A small image classifier, trained from scratch.
Model: 64-pixel images, norm batchnorm, widths [48, 96, 192, 384].
Rows from block 5, named by matrix and row number. Each number is 128 + 24 x the weight over its row's rms, rounded and kept within 0 to 255. All counts start at 0. After the name is the row's rms in percent of the matrix's.
# dw0: depthwise 5x5 conv (model.blocks.5.dw.0.weight, 96x1x5x5), a 5x5 kernel
dw0.0 103 [129 102  97 113 130 117  91  93  88  87  98  87  96 103 103 118 114 125 129 136 141 138 134 134 158]
dw0.1 102 [131 148 163 152 141 145 144 143 142 144 126 114 110 115 126 103  79  85  85  95 114  95 108 110 115]
dw0.2 089 [111 104 108 117 130 118 111 100 103 116 111 116 101 113 115 170 162 126 126 114 185 168 142 123  91]
dw0.3 096 [173 165 138 127 105 162 149 120 106  98 156 137 104  91  98 143 123 101  93 105 116 111 123 116 114]
dw0.4 096 [116  97  98 121 128 111 111 138 131 113  97 146 183 119 134  99 160 176  96 129 126 158 144 107 113]
dw0.5 095 [125 125 113 136 115  93  99 107 143 142  95  92  93 124 160 121  87  96 131 163 136 102 132 153 160]
dw0.6 099 [153 158 129  88  88 139 136 106  86 109 116  96  89 114 139 121 102 117 144 161 116 105 118 140 157]
dw0.7 092 [134 158 157 135 140 128 150 175 151 139  98 119 124 108 118 110 104 110  91 100 108  99  95  99  96]
dw0.8 110 [111 120 130 114 114 132 139 143 112 108 140 158 183 138 118 150 169 201 155 132 139 128 136 126 124]
dw0.9 092 [122  88  95 112 105 143 110  92 109 120 155 151 114 102 116 134 167 163 129 124 127 158 177 147 132]
dw0.10 101 [138 151 137 111 121 123 145 156 125 110 122 155 204 148 119 113 130 159 156 124 101  95 107 115 105]
dw0.11 098 [116 119 135 110  90 132 155 168 129 111 161 180 166 138 119 131 146 144 114  98 119 126 139 105  83]
dw0.12 100 [125 147 145 129 114 125 136 132 133 137 129 107  87 115 143 139 167 187 163 143 142 148 176 163 139]
dw0.13 096 [102 123 141 143 125 142 154 128 111 117 171 157 108  85  77 157 148 119  98  98 153 146 123 116 118]
dw0.14 092 [116 106  80 104 139 104 102 143 146 141 122 111 180 173 128 133 146 157 129 123 110 133 134  85 111]
dw0.15 100 [149 122  91  91  92 162 143 124 119 118 178 162 127 103  95 140 142 143 128 119 109 116 140 158 156]
dw0.16 095 [119 113 112 112  95 140 121 101 105  87 185 169 150 121  98 142 153 134 100 105 125 151 141 118 131]
dw0.17 088 [111  97 133 109 109 149 160 160 110 108 150 175 136  95 108 137 142 119  99 104 163 138 149 117  92]
dw0.18 106 [155 137 132 136 151 120 102 104 121 130  92  92  99  99 105  92  96 116 102 121 126  96  95  93 112]
dw0.19 095 [155 166 190 172 129 133 146 154 148 135 132 124 112 108 106 136 125 125 125 108  90  93 118 127 104]
dw0.20 110 [129 120 103 111 120 135 121 114 126 124 128 142 192 181 125 108 129 181 177 125 117 136 141 134 123]
dw0.21 098 [107 118 125 129 133 110 129 145 145 120 158 191 176 149 124 145 150 120 103  95 110  97  96 109 116]
dw0.22 103 [138 124 122 118 121 122 108 119 134 139 114 122 154 201 152 116 135 174 175 110 100 116 132 130  98]
dw0.23 105 [108 127 126 115 101 145 164 151 125 110 162 199 180 140 114 130 141 139 130 103 117 131 134 133 109]
dw0.24 098 [102  98 131 146 146  96 123 179 177 147 101 126 177 163 134 109 127 154 129 119 120 134 133 116 132]
dw0.25 103 [139 123 127 139 141 128 110 111 132 154 108  76  87 126 158 112  81  97 127 160 108  90 113 125 147]
dw0.26 094 [ 86  93 125 128 153 133 128 127 122 125 180 164 134 116 107 162 178 119 117 104 115 159 123 113 111]
dw0.27 120 [133 105  99 113 125  94  83 102 128 130 104  85  70  82 115 134 119 115 109 123 138 134 133 129 126]
dw0.28 128 [120 121 125 122 126 119 111 116 116 123 105  78  70  64  88 132 126 111  99 114 139 130 126 129 137]
dw0.29 094 [117 107 106 117 105 143 135 123 138 113 163 153  99  90  91 155 165 115  96  87 138 143 124 122  92]
dw0.30 097 [145 139 133 140 116 149 156 151 155 115 150 160 176 167 119 161 153 170 149 122 151 156 145 128 130]
dw0.31 093 [ 97 106 108 108  94 132 130 130 140 122 161 158 151 160 140 149 149 148 152 138 169 172 160 147 141]
dw0.32 111 [117 122 129 124 119 145 154 164 149 132 160 177 188 166 141 141 154 160 152 143 128 132 129 124 120]
dw0.33 102 [137 129 129 130 125 170 155 153 148 116 176 173 161 151 125 147 166 163 151 132 124 142 150 146 136]
dw0.34 097 [146 109 136 134 115 144 112 124 143 121 165  86 107 168 107 173  91 123 173 109 155 109 132 130 120]
dw0.35 097 [126 151 163 156 103 141 186 177 143 109 121 147 135 125 126 121 116  93 109 112 138 111  89 118 114]
dw0.36 126 [128 130 127 120 113 127 139 155 142 116 130 164 219 161 118 115 137 155 138 116 104 115 125 128 114]
dw0.37 098 [122 116 119 106 122 109  98 134 146 151 106  82 141 169 155 104  92 139 141 129  70 110 142 140 131]
dw0.38 097 [ 99 134 135 127 126 146 176 170 129 127 170 168  99  92 124 164 130  98 133 136 133 108 107 120 111]
dw0.39 093 [108 110 113 109 106 109 112 114  94  65 114 114 115  97  86 107  93 110 104 129 119 107 127 112 139]
dw0.40 093 [120  91 104 126 123 133  98 126 145 134 105 136 170 117  98 102 156 164 101 114 138 177 160 137 148]
dw0.41 105 [103 108 104  92  84 113  94  85 109 130 113  90 100 133 148 101 104 146 154 145 130 127 147 142 137]
dw0.42 094 [114 108 102 113 134  87 112 126 110 101  96 148 167 117 106 121 166 187 142 124 115 140 139 118 101]
dw0.43 088 [114 109 107 131 114  90 110 100 122  89 101 111  91 122  97 110 119  95 133 125 102  96  85 112 108]
dw0.44 105 [117 124 131 103  93 112 128 144 135 138 116 121 155 180 187 124 122 129 177 167 123 129 109 133 142]
dw0.45 112 [165 155 140 143 147 148 136 128 127 139 110  85  76  94 126 100  82  89 111 139 119 125 132 127 131]
dw0.46 113 [124 140 132 120 129 125 124 136 123 106  90  85  95  83  89  99 102 110  82 102 110 114 123 111 115]
dw0.47 121 [114 119 124 119 126 124 135 142 133 127 132 165 208 168 130 128 152 186 142 120 127 129 139 133 130]
dw0.48 093 [149 176 192 153 130 160 158 163 130 144 139 149 162 123 117 114 129 144 128 107 120 134 148 141 116]
dw0.49 092 [103 132 160 145 110 108 126 170 158 111  94  93 154 164 121 107  86 128 143 137 123 102 106 128 153]
dw0.50 092 [106  99  84  92  79  90  99  95 121 117  93 102 101 111 118 124 111 112 123 121 131 126 122 118 115]
dw0.51 092 [ 98 100 127 151 167 122 109 120 134 162 111  95 109 136 187 106 111 117 129 175 118 121 118 125 148]
dw0.52 096 [109 120 135 112 115 129 133 150 116 102 147 178 179 111  63 126 142 146 119  97 146 133 131 123 114]
dw0.53 097 [123 100  99 106 114 119  95  99 128 113  96  84  99 135 110 125  92  99 124 113 134  88  90 114 118]
dw0.54 102 [105 123 135 122 108 127 118 126 116 116 121 127 139 125 122 138 159 193 162 144 152 173 183 142 141]
dw0.55 100 [129 136 140 123 134 144 148 160 149 151 138 146 148 145 149 118 117 112 113 113  99  76  75  85  99]
dw0.56 126 [115 123 136 143 133 117 124 148 142 126 128 144 220 169 133 122 137 172 149 128 120 124 130 120 117]
dw0.57 096 [100 133 170 123  94 124 112 181 141  88 156 115 138 167 105 146 134 104 150 148 118 132 107 120 140]
dw0.58 093 [112  90 109 103 129 125  92 101  83 111 123  99  99 128 129 103 127 111 115 109  89 119 120  98  87]
dw0.59 096 [124 125 131 115 119 108 111 112 112 108 118 171 191 166 129 114 157 178 159 112 124 121 109 126 132]
dw0.60 102 [109 119 144 125 109 111 117 146 125 111 119 132 174 139 129 127 122 183 147 131 161 147 188 164 132]
dw0.61 098 [104 130 143 121  91 126 136 137 120 101 159 155 152 137 133 159 183 181 155 146 143 143 150 130 133]
dw0.62 102 [126 121 134 146 150 109 106 128 148 152  86  80  99 136 156  94  96  92 124 148  99 103 109 121 139]
dw0.63 093 [113 112 111 133 148 111  94 111 143 173 103  83 104 142 173 106  83 105 131 149 109 123 130 130 134]
dw0.64 100 [147 137 149 140 143 140 152 156 128 124 125 171 183 125 117 125 158 189 142 139 137 143 161 139 144]
dw0.65 100 [151 151 147 134 121 145 184 172 137 115 134 160 164 141 126 103 106 110 117 124  91 110 117 101 104]
dw0.66 094 [160 133 141 136 126 147 132 144 134 122 143 141 166 132 116 117 125 175 156 125 142 151 185 177 159]
dw0.67 104 [128 127 131 135 107 144 145 141 133 119 158 182 185 153 124 133 151 174 150 111 123 142 158 142 106]
dw0.68 091 [108  97 107 108 116 126 112 114 120 122 137 115 106 104 135 153 153 145 117 127 143 168 184 158 179]
dw0.69 112 [137 116  67 117 138 131 119  81 130 140 135 104  77 126 146 149 113  92 133 150 140 111  94 128 142]
dw0.70 088 [110 111 136 148 160 104  98 109 108 113  92 112 107  97  99  92 117 112 102 110 114 105  97  92 108]
dw0.71 097 [ 91 103 114  97 105 146 152 140 111 107 182 185 148 119 118 158 152 123 127 131 125 118 108 129 117]
dw0.72 094 [157 169 166 140 137 158 173 159 134 119 133 145 131 105  93 128 146 138 112 115 102 111 110  95  98]
dw0.73 097 [156 153 137 123 129 130 149 167 160 133 122 168 176 179 134 122 162 157 147 131 125 148 149 137 139]
dw0.74 093 [134 105 153 171 150 122  88 137 173 156 108 105 127 160 163 129 154 137 116  95 142 156 128 125 114]
dw0.75 094 [112 126 119 120 131 107 119 129 144 150  93 113 134 155 165  80 104 132 160 169  79  99 123 137 141]
dw0.76 093 [106 115 123 156 165  83 106 104 135 171  91 105  98  94 141 127 112 106 111 110 130 117 135 156 133]
dw0.77 093 [102 106 110  99 112  94  99  97  92  97 114  89  81 114 111 119 122 117 103  99 127 141 134 123 114]
dw0.78 096 [117 115  99 130 168 121 112 116 135 134 114 113 152 153 120 139 162 190 153 124 105 144 153 123  81]
dw0.79 094 [ 84 103 118 132  96  98 117 108 118 126 141 165 107  90 121 154 179 108  97 126 141 152 118 115 119]
dw0.80 125 [144 136 127 126 147 135 108  98 115 145 120  83  68  84 119 128 105  84  95 125 143 129 113 111 132]
dw0.81 094 [104 127 106  93  97 103 115 116 122 132  87 106 154 178 161 121 102 133 172 135 145 108 125 141 120]
dw0.82 109 [131 114 116  99 129 139 126 102  77 106 144 126  87  72  81 156 129 114 113 109 144 125 124 129 116]
dw0.83 096 [140 117 104 123 156 129 125 108 103 122  88 112 108 106 107  87 101 102 111 101 100  92  90 101 118]
dw0.84 117 [108  71 115 137 139 138  94 108 128 132 140 105  75  97 121 144 128  90  84 127 146 130 117 115 132]
dw0.85 104 [132 111  96 105 129 114 114 113 120 149 114 155 179 152 151 131 187 180 122 117 129 150 126 118 123]
dw0.86 095 [133 144 150 136 137 109 129 159 144 150 105 146 191 154 158 104 160 172 134 137 123 150 140 103 122]
dw0.87 091 [140 134 150 172 146 145 142 149 151 132  90  89 103  95  76 121 126 120 113 121 111 122  98  95 125]
dw0.88 100 [120 118 130 139 116 120 107 114 146 139 136 109  69 130 150 166 146  78 103 135 146 168 107  97 114]
dw0.89 098 [111 117 105 115 119 135 139 106 103 113 134 189 175 123 114 110 127 180 157 113 142 103 104 134 128]
dw0.90 096 [158 125  74  88 131 158 152 134 111 127 127 162 179 125  95 103 126 139 123 102 127 126 100 124 126]
dw0.91 098 [127 116 117 122 138 116 109 111 105 127  97  93  90  79 106  86 111 110  97 119 109 107  91 100 121]
dw0.92 094 [164 165 154 138 137 145 150 140 123 124 145 144 149 141 143  89  79  99 111 118 107  94  99 103 110]
dw0.93 105 [104 113 114 110 139 103 108 111 105 128 104  80  76  76 102 133 129 125 126 130 143 148 145 154 149]
dw0.94 101 [121 103 109 125 142  98 104 101 108 104 100  94  94 116 108 100  83  98 122 128 136  95 106 147 154]
dw0.95 091 [127 126 155 111  85 118 115 164 170 129 127 110 113 193 166 116 123 126 127 156 116 134 125 110 149]