Weights of a small image classifier: trained on crops of objects in photos (Visual Genome).
Rows from block 12 of a small image classifier, named by matrix and row number. Each number is 200 + 40 x the weight over its row's rms, rounded and kept within 0 to 999. All counts start at 0. After the name is the row's rms in percent of the matrix's.
After each channel's rows are labels from the 100 images, of 14976, where the channel reaches its highest value: "top examples" is what is common among them; "place" is the part of the image that holds the peak. Only what is clearly more common there than usual is listed. The data: crops of objects in photos (Visual Genome). In brackets: how many of the 100.
# conv: pointwise conv (model.blocks.12.conv.weight, 192x192x1x1), inputs 0-191

conv.126,126,164,210,221,222,249,263,211,172,203,220,337,187,192,174,212,277,156,210,248,218,228,208,234,166,218,190,186,205,199,230,184,143,216,150,155,126,209,173,193,161,226,163,220,206,175,212,228,189,173,205,129,144,167,215,183,160,220,198,204,205,201,135,158,202,197,353,185,195,154,167,189,190,214,111,211,158,237,180,202,111,203,135,209,188,161,197,241,217,210,209,250,298,206,196,214,181,228,191,217,199,154,195,146,183,183,199,147,216,190,169,189,150,66,232,203,224,193,188,326,208,210,195,195,199,196,172,219,223,191,151,210,203,202,231,217,160,150,220,203,119,196,209,227,115,198,193,149,205,187,188,97,154,210,279,228,202,200,196,221,217,130,169,179,167,197,168,188,192,157,282,167,209,205,209,168,201,186,171,190,210,115,300,113,210,194,254,257,240,210,237,152,189
top examples: object: bus (30)
place: top centre (93)

conv.1,064,181,208,224,212,194,191,204,191,216,202,154,190,185,200,231,183,124,218,200,190,234,231,189,347,203,200,236,180,209,299,222,262,133,281,210,245,170,113,123,104,185,249,186,257,191,173,165,210,248,197,143,180,240,161,224,201,191,169,165,270,216,192,292,215,238,145,198,195,229,242,187,153,196,197,221,190,170,229,209,153,192,254,178,218,147,86,199,197,169,179,264,140,205,179,136,190,186,139,218,192,242,173,211,258,216,248,110,228,231,166,167,189,166,227,134,208,184,195,161,285,189,189,145,231,176,219,226,191,225,185,203,273,144,165,220,273,174,208,140,207,191,149,206,227,185,184,195,150,212,209,214,248,209,189,178,196,123,232,178,198,235,208,276,106,240,206,144,201,185,238,225,178,266,195,218,190,283,178,211,185,194,149,172,242,241,260,240,190,189,146,242,188
top examples: object: man (27)
place: bottom right (94)

conv.72,062,210,158,201,203,193,165,176,225,228,211,143,187,199,195,213,161,205,176,200,200,177,189,153,310,191,215,252,192,206,310,195,243,222,204,199,159,182,198,210,214,202,249,226,252,196,177,160,216,319,191,244,239,195,195,190,190,196,227,205,183,187,217,239,176,232,129,196,184,209,203,151,227,149,206,187,193,187,181,192,187,186,218,181,188,106,164,216,142,198,161,397,195,212,211,159,193,230,151,197,237,185,225,202,249,188,190,163,180,193,210,123,173,228,196,166,150,202,185,157,124,181,270,175,215,213,155,216,132,183,270,200,329,181,261,203,235,176,219,167,185,197,236,200,201,203,175,212,243,179,167,229,247,184,171,224,219,221,207,207,146,237,172,305,236,207,202,219,181,159,224,182,189,119,189,201,199,322,206,209,182,259,158,110,319,163,228,246,170,185,175,247,214
top examples: object: shirt (28)
place: bottom right (81)

conv.170,043,180,187,169,185,222,253,184,200,242,189,224,203,230,154,136,239,183,188,200,230,178,253,193,257,255,202,198,172,188,212,210,214,223,204,158,219,189,207,218,143,277,208,197,192,160,213,226,211,186,348,143,224,245,194,190,229,167,201,249,202,172,217,207,144,201,251,159,201,190,153,166,185,378,173,219,195,216,223,201,145,190,218,224,189,176,171,174,154,180,186,174,222,252,167,183,236,280,213,196,204,195,202,169,143,217,217,219,228,226,168,229,236,174,156,185,230,183,201,224,187,217,233,181,204,250,162,152,189,256,215,210,191,226,159,255,207,322,220,182,211,254,179,162,217,196,209,212,181,210,415,187,246,198,205,208,204,201,241,128,139,246,161,243,148,233,200,184,206,197,202,184,192,188,193,238,189,234,168,187,185,187,210,213,185,198,384,221,217,195,214,193,173
top examples: object: tire (27)
place: middle left (85)

conv.105,110,184,176,197,230,179,171,192,207,183,239,245,195,212,199,254,214,157,166,189,238,190,221,190,198,208,178,213,194,220,231,209,242,198,207,307,226,166,264,156,154,161,216,286,236,150,241,256,210,248,185,165,155,197,250,208,175,255,226,228,175,216,155,272,194,113,207,249,195,247,188,201,229,175,185,111,132,237,174,275,181,203,202,131,190,215,213,161,191,159,208,271,219,216,159,259,218,205,126,199,191,234,205,216,442,198,205,229,210,176,143,163,192,198,196,227,210,247,194,232,178,144,225,229,182,222,201,242,252,215,148,199,234,229,185,258,271,229,232,203,201,166,176,248,176,188,241,238,124,183,108,176,214,202,210,160,214,155,163,182,116,168,247,184,145,172,184,211,196,167,252,164,138,193,209,209,201,239,181,219,231,193,200,163,214,191,176,198,194,202,102,252,186
top examples: object: man (27)
place: bottom right (95)

conv.175,107,234,156,191,210,203,239,212,217,187,221,174,204,181,201,124,236,241,180,198,231,139,135,222,185,291,265,217,215,199,167,161,191,237,163,202,233,193,194,153,170,192,204,222,141,168,199,221,176,215,238,154,165,180,165,211,245,189,221,149,191,195,245,157,202,211,177,201,201,218,101,201,133,205,155,187,164,223,226,151,215,181,169,279,174,259,160,154,181,433,211,176,229,152,179,216,200,189,184,218,220,214,202,215,162,209,227,196,133,209,225,237,152,172,159,181,141,249,207,171,219,218,116,163,153,154,183,146,259,192,205,237,179,244,244,154,162,173,244,170,220,211,220,211,167,201,199,162,191,141,189,140,213,224,191,206,211,234,211,200,71,166,168,172,211,209,263,227,197,206,223,231,180,117,136,198,212,198,136,197,237,187,202,198,157,92,179,151,195,226,249,159,116
top examples: object: tire (32)
place: middle left (79)

conv.86,105,139,243,203,194,287,253,200,203,208,187,285,185,180,169,201,240,163,201,270,208,226,189,250,158,232,216,223,193,154,220,180,172,176,127,130,97,213,170,183,154,238,164,209,240,199,196,234,166,219,188,164,157,185,205,224,186,178,174,200,137,220,139,167,215,224,294,146,167,128,114,179,171,235,201,222,161,180,204,112,150,203,146,200,150,191,209,255,101,244,178,202,339,178,202,193,184,207,208,196,208,169,188,157,186,178,213,220,205,200,177,233,182,105,219,199,165,215,185,313,212,241,193,196,208,187,172,219,199,132,146,192,216,210,222,210,176,174,192,211,133,156,233,181,198,196,180,151,184,207,176,150,156,197,275,231,187,207,198,178,226,146,165,145,160,202,170,193,166,174,257,157,211,170,212,210,169,174,154,187,207,139,300,81,174,242,299,250,240,189,205,173,202
top examples: object: bus (31)
place: top centre (97)