Rows from block 3 of a small image classifier, named by matrix and row number. Each number is 500 + 40 x the weight over its row's rms, rounded and kept within 0 to 999. All counts start at 0. Numbers have three digits each. After the name is the row's rms in percent of the matrix's.
Before each channel's rows are labels from the 100 images, of 14976, where the channel reaches its highest value: "colour at peak" is the nearest of a few named colours to the mean colour under the peak. Only what is clearly more common there than usual is listed. The data: crops of objects in photos (Visual Genome).
# conv: pointwise conv (model.blocks.3.conv.weight, 96x48x1x1), inputs 0-47

colour at peak: pink
conv.56 097:426429533542537504444575551477494445524500470480505576571470505525471505452437482432535514475479527526479518525531484517497547493578493557531538

colour at peak: cyan
conv.47 096:519449565493489507480491507502487373527476610462529478479433502553506497510553496489515475520535501492449540509469467500587556456526505502538459

colour at peak: yellow
conv.88 102:532547473442483506438511459495503525506495474501529512510490479636515491477457507463508483495624528508517461515513500540565519458544475454420497

colour at peak: brown
conv.79 101:521502453535535444465442485478484522487515484493571548531479532458489491441507485530451528514433533501449539500467590501472437586449461502496418

colour at peak: cyan
conv.55 091:531531489474513525492496461553487467513442534522556465534531482504535473429471535441499529596535520529539615531428577523521499499526487502544500

colour at peak: pink
conv.17 105:547539406518515553508537544539508487537505453516509521543492559588515520505463518452443508553553498481470474548568448491475559467456544527516554

colour at peak: brown
conv.61 108:505559517514521562505425490480490515511467472440536453461513530389480513490459504551515449551484542514476502529405540517451512513432496480448449

colour at peak: white; pink
conv.86 096:510458480498510496537553511470513446430460560463530463505470469506462425529475487417521447460492549425512509558547470507483547467513532583517444

colour at peak: blue; cyan
conv.65 096:517510552516490482528508502516467426536456460557554533522557504543469494474435446473477541593602558496564538514487534503537511527538463524476514

colour at peak: grey
conv.69 097:462497501462494447483471538538428478492548447457539485506574487553508469480476557515438649469502482516507486514509517516571546508503526523511463

colour at peak: white
conv.10 097:484533520494542493424479477522508499476510517490499539650509441595511506513441502510574474508511560521451516479527488500462498450556509516534537

colour at peak: blue; cyan
conv.76 095:502490504472453499509476539476499510616548572561523455530432489498552562528464485473511533603525522534531510474457550513523528444524518496451518

colour at peak: cyan; blue
conv.35 098:552476568479512525524480472522492409545459472477498455535510522542555521467508569516517481525482488463514578507438494546584552450484546459506430

colour at peak: blue; cyan
conv.27 106:469442551469546490480534472474484426514507519439523507437446428507471490475429464454483499489468449531495511533455429536556515487571505482566444

colour at peak: black
conv.3 097:483516496512504578579474558433443465542498591489456511508479482420479437504473524500525487458454501536455474532536527507448498506469418465518460

colour at peak: orange
conv.89 096:488686472401465507488502452515502537470511502529502511502481512554486482424511518487479497486474548512503457533484497529453528498492509487524456

colour at peak: grey
conv.91 097:486541439512562511476486478507567487513518522513499514452425559608432454508425543468552469455462481483491464439512440461490494504521529531525511

colour at peak: brown
conv.52 107:475512444501471476420434518507494512510516500505536512465476604490516482496537542532527497479529505461461519469498496460532475654458461495565504

colour at peak: brown
conv.7 096:517491497463552554469481493543499545576476529420530473507485500432496569512482426541460485606507501478518464468510504504412462481475526483438523

colour at peak: pink
conv.22 099:456449516514506507548537480563490393473478462488522522480448514613499491395493517466476457486562446488486467480500515488531530504501472562464520

colour at peak: white
conv.30 098:470488482540547524477565443497526543510422534527545467526506528506527548535518472472511362533484498495538569500525446532451501477524449522461547

colour at peak: black
conv.75 102:521480517506509508487539490497522457473502685523519519482408520445577480549493497542551488523506476474521509472481524499532491506439508497523494

colour at peak: pink
conv.5 111:510521421500467506530486487467483541439541444483441429495527527546492523527540427507420513417466539489441458557526524502490515461482468451445526

colour at peak: grey
conv.84 098:466512451534482461488495480451488546450453490486498532478485482451524521528586452524507475401564454530522412491467528492503473417443528445499471

colour at peak: white; pink
conv.92 108:499534458530507465466472479519495544521409502490517475515462513535519459481489460521400502537624551463456512513530490494481541522495449578485567

colour at peak: pink
conv.34 102:528544530501463441469496522450453498532446572454507525601528447518513502483559499500526497483478508544458522527466486571532613461513495506483440

colour at peak: pink; white
conv.24 105:498508494621438486536592502497409509509482469382555491472548495452460486480514558477518493489461494507476489526468495498480521501485543524476534

colour at peak: brown
conv.57 097:535504490520485493498468568437456535554568454495495503521470465532551471464508422461527522537506468530489446487544600527494418500426464494490548

colour at peak: blue; cyan
conv.85 106:550508531521504436508491448511553486529443494551588520518515488635497490462488496476465504520576471515486563503431489535536499494564471486461510

colour at peak: brown
conv.59 105:462566419439456571535508478525444499546491516508496496452497499487494506519528544465511533444463467513480424515481442502472434487510586424529453

colour at peak: pink
conv.32 100:498479414610467502471544439584489511473498478442518447496507504560436502449460569524530508517497492526475490508511567501523514552442515499486549

colour at peak: black
conv.36 098:485530540482463511490510553502538518527528507511454434501493454383508438511437525563488536500441485479560397502547468427501482487539482516508497