A small image classifier, trained from scratch: adamw at rate 0.0029, batches of 128.
Rows from block 13, named by matrix and row number. Each number is 500 + 50 x the weight over its row's rms, rounded and kept within 0 to 999. All counts start at 0. Numbers have three digits each. After the name is the row's rms in percent of the matrix's.
# conv: pointwise conv (model.blocks.13.conv.weight, 192x192x1x1), inputs 96-191
conv.66 137:470509510510562506497527537524644517536506476522760498470467516526525550532516525482503473482515463514476516499513513496577637458472531479503497492510517511487504585503490488491494486508487516467473497510518466514467508513502487495487485506529540513521523508509529490499506493477680498498
conv.67 062:411503552520512559482524552535455501462514485464467514479466506470480497516455501456504641499506409918511494509534562484447452443506526464506482626489476508467507495482509506486557505476474512501510524531498548471487540526521514468515507513468628511517504504539513539493612482515506451495
conv.68 100:502460521488397457469427474515467472456469547497450503435612469489500515457478447458567448441559504442476511465486500391420471523471444386456368472502517470464503547357485440529581488439494460481506536425516496512532436493482501491545522536589432516427523444504455528490399501499505501520
conv.69 066:458505762508460486675489444771527540568504473468531503492503510476466495549484487492517551455501477376477488491451449500496524459467485479511493430537527489497482514520479467512476447478472508484521514484438539531532493462505462508457518573491465502472496465579481516524482499489527499491
conv.70 114:497472465469515525497527570478486471517445500511493498444456474483509480369631469469410464508493487591527576469557516400531499384517504484465401484507491486470478489483495532512510420670535508500351528497519536496527488470491533509434483466428658515485535467478477489453537493502459543504
conv.71 072:506467620482527542597525707575539453449578529484542501474499472506499491589429553454502498452489509424479573481473488497530522485472537511475504481516422448456520476497531474478395494458502507495504441518453433432468551500500486512485501423440429527532673525574532471462621481472498487509
conv.72 154:476471518460494494505483488481474481523491507477480482532493473502488491493498478498516455502493477500496474481504475503479486518496510507490506485500921466495501506517508491500456467467491482498494512507516504843502501493488482498484487485527535476491471488474498497497515498493475504503
conv.73 088:514458557486528617503519512516497460500513523509476484507483466574520521610429509442498559487554510509484512471517449639477485520492475444470712593497495504440485494593525494462480504440499484483592438484534478500474481466468487476483523417512536524485467492525493497458595500507490463490
conv.74 111:526498511486480450491503474505485484507517504521485502456530484449507507513496524457496476432468524459472454486478504488450497499479496507468487501501510584451516522496507522472529805437521483459476457497528493509506496570501442489495501609508510471503485484508505523471425511488515523492
conv.75 140:520463445463282466457327482460473433618432567457448466409506464493490542520482406483549493467496515504455455487469520478514468460444521513464485475517518468481487536469462472469468477504506490451479503512516555513556518440494435523471502477536436475388470494463393490483511509499463445500
conv.76 057:477496498486542535596588565492481479442494540490514499566404467483542464486667492514505428461536493356434613501549484477456466510429515508472475506506481498517502532473519474501654484512492509462448521515498560492470515463495473521508508427526699586485548488505481514528551490493484463506
conv.77 121:498487628466489459635444446707524454584447493440525474506445456478463520519448460423524509527506495495567488521411440447504512375547556395492448451553488566437495484465451565520510447481458460553421502504445473496494561509565526460485470658461466518464439501504454483470457459498498583479
conv.78 123:474488504487472508458491510461478526309455528483487529493524488521498542605521458377569531492494480463488487485416464442453499395487531395491380534546489523382474514366447443490591504431492435498505514471418484491556519486501523526549519545517452485457511403481470469470541462513516464513
conv.79 075:474458474453495443488506504462472463349462519492445504516525481511527538496408468453475431484519474585513500472509493458486473520513508456494456487484552605448501521481517448487441498412542460506461515499494460556500508475497494491533491476378463480469464500483470471447450508497491519503
conv.80 059:477484546470476451599516521572523506558553489508529501504499502556451506597505526477497425549493469566549500494476495657524511475530500555516679601510502470479491497607513570513466512476483500538549483494489404505487485440489526517493501469504471500502500540503512487483505513494527479501
conv.81 119:495444461444616471484552474440500456436564511533501442626458453493520507485504583462432389423515493488422491455455532449473481498472513524472454421487465516459504499449538462484475503479532473480491417532435433466418540462527375462480492480492436486564494533468540499434445484495532519486
conv.82 160:507598500542541493523531503493490583504551494521487496488540603501495495487483549490460521499501510508508499604478484460489491465503489476737442480496498513490509509467515481506487479490510499509474512493476515500529494486505486496452517531487536500535499502494525505495488504507489513499
conv.83 088:488490671505511534767526508706514464558471502502499508530448486589504442501453455348408448508490494474513474509506539495511492490525512565499477529501500388366501460492505539497465436511504528516481484524461524513464504486518515495471483435410520473438503529599469485430504496492510614489
conv.84 087:553515468532555566516561515527486457489485488578489483499516498467554548505445523508494479561506540499540444499489584495485510660515514553487457537546505487506497503465553557490534421448508537503560531516477482490492501573489509525534523490550527430529468538527518439485481496508477495470
conv.85 108:488489471500418471430455499497449474523503467495423478379505477545511511457468472465452511669487496507677500477474489474460496490604527448460465489505507451475492502478491648490619467513493493557488551510468529513533511457495743493571491475461518498493500499488505484468505491509444526506
conv.86 052:427552508508543475595566456503467560500548461506475492501495538570482454419610537459509483402503412536385541546649478493497501524412489530555478461518510543460504485495489430513502496545511508437459437527570485521451513551513421530489498513518768530531451482497515540469500500493520483502
conv.87 115:447479381514418450349448484427485475562460460479444485420526488524479491476454446466451467743499454520688495470431475524476501484606489483441507472526489429475517501522496681489497460476503486566498529499501563488491500425495597520484493489532512512459491507437478507465489515487455492490
conv.88 112:504475420511485473431455429426467437575499493494456493482503497361480533497517504536501491474531492460479486501613504500461473619453521451470488494489475449530509506500548542502423516443458495453517463520468494477495526472505485482477441444525466486502408472468500531512480486535485500526
conv.89 044:487541449538480474469505454445637555573520544467704494481471557504505521577531502502471546468500479508508539562527495513570584515478507463554520570496474476506501517532502510497468491432494500465485481504551445483498496482516539515491501483492516538504469502474493511497507506493688476488
conv.90 046:469536658516551473753531477584439531477496497518456497412519510507480493467557537459526441406513453483404531537690477491462446485427508479551467459521552518478494496465504444499416545531505493481488522511491481557495510505520431516483510491505706516538478471520511528459361491506462495499
conv.91 089:530454507483515575406469537498496479452492514525479517478517468572535460565515484394496757467507530503475493461424525481477484481470574507464448583463473518400484479414507470464638490532515502483485436521550458481461520456493498511599441440469450477504532522532509462472715473493482428513
conv.92 092:466516579492572571525608491559464534380493517443469521582477505507484453495572515449550529485513478519493448504535555413433475509484486402506415503511499542454484487455457437487652545487491491494331512461501627504489486484486508506540532583536542471524522409548518469454550483485469462518
conv.93 052:494480383490534472467519581419494433506486510468504505575477476584495475468441502492453453509494511462491813495573520460537498555512493540457430502505426452501500493423511505510433429497514498493455428505485524436469508463491500495483500427574515697507520518492501585523505503477469458493
conv.94 095:511609537565516493542516490499490705515543445546480491444570696480508494494485534468476566461514517498482483596502493457475488490483508463679405505487472500472512518421494441521476469475512483496470523493489519479537491459506483483458477508469536481531469514518504510516500495535473506507
conv.95 141:520457483467650495465574524509500445479578410519452486641461443482536529524496616508430459433479520507439502449469497459408477507467459505464466505516461481507500471462501470450471492479521486487474488503436435459369509473521342493511535470479455486580543562488572484493480500480499503474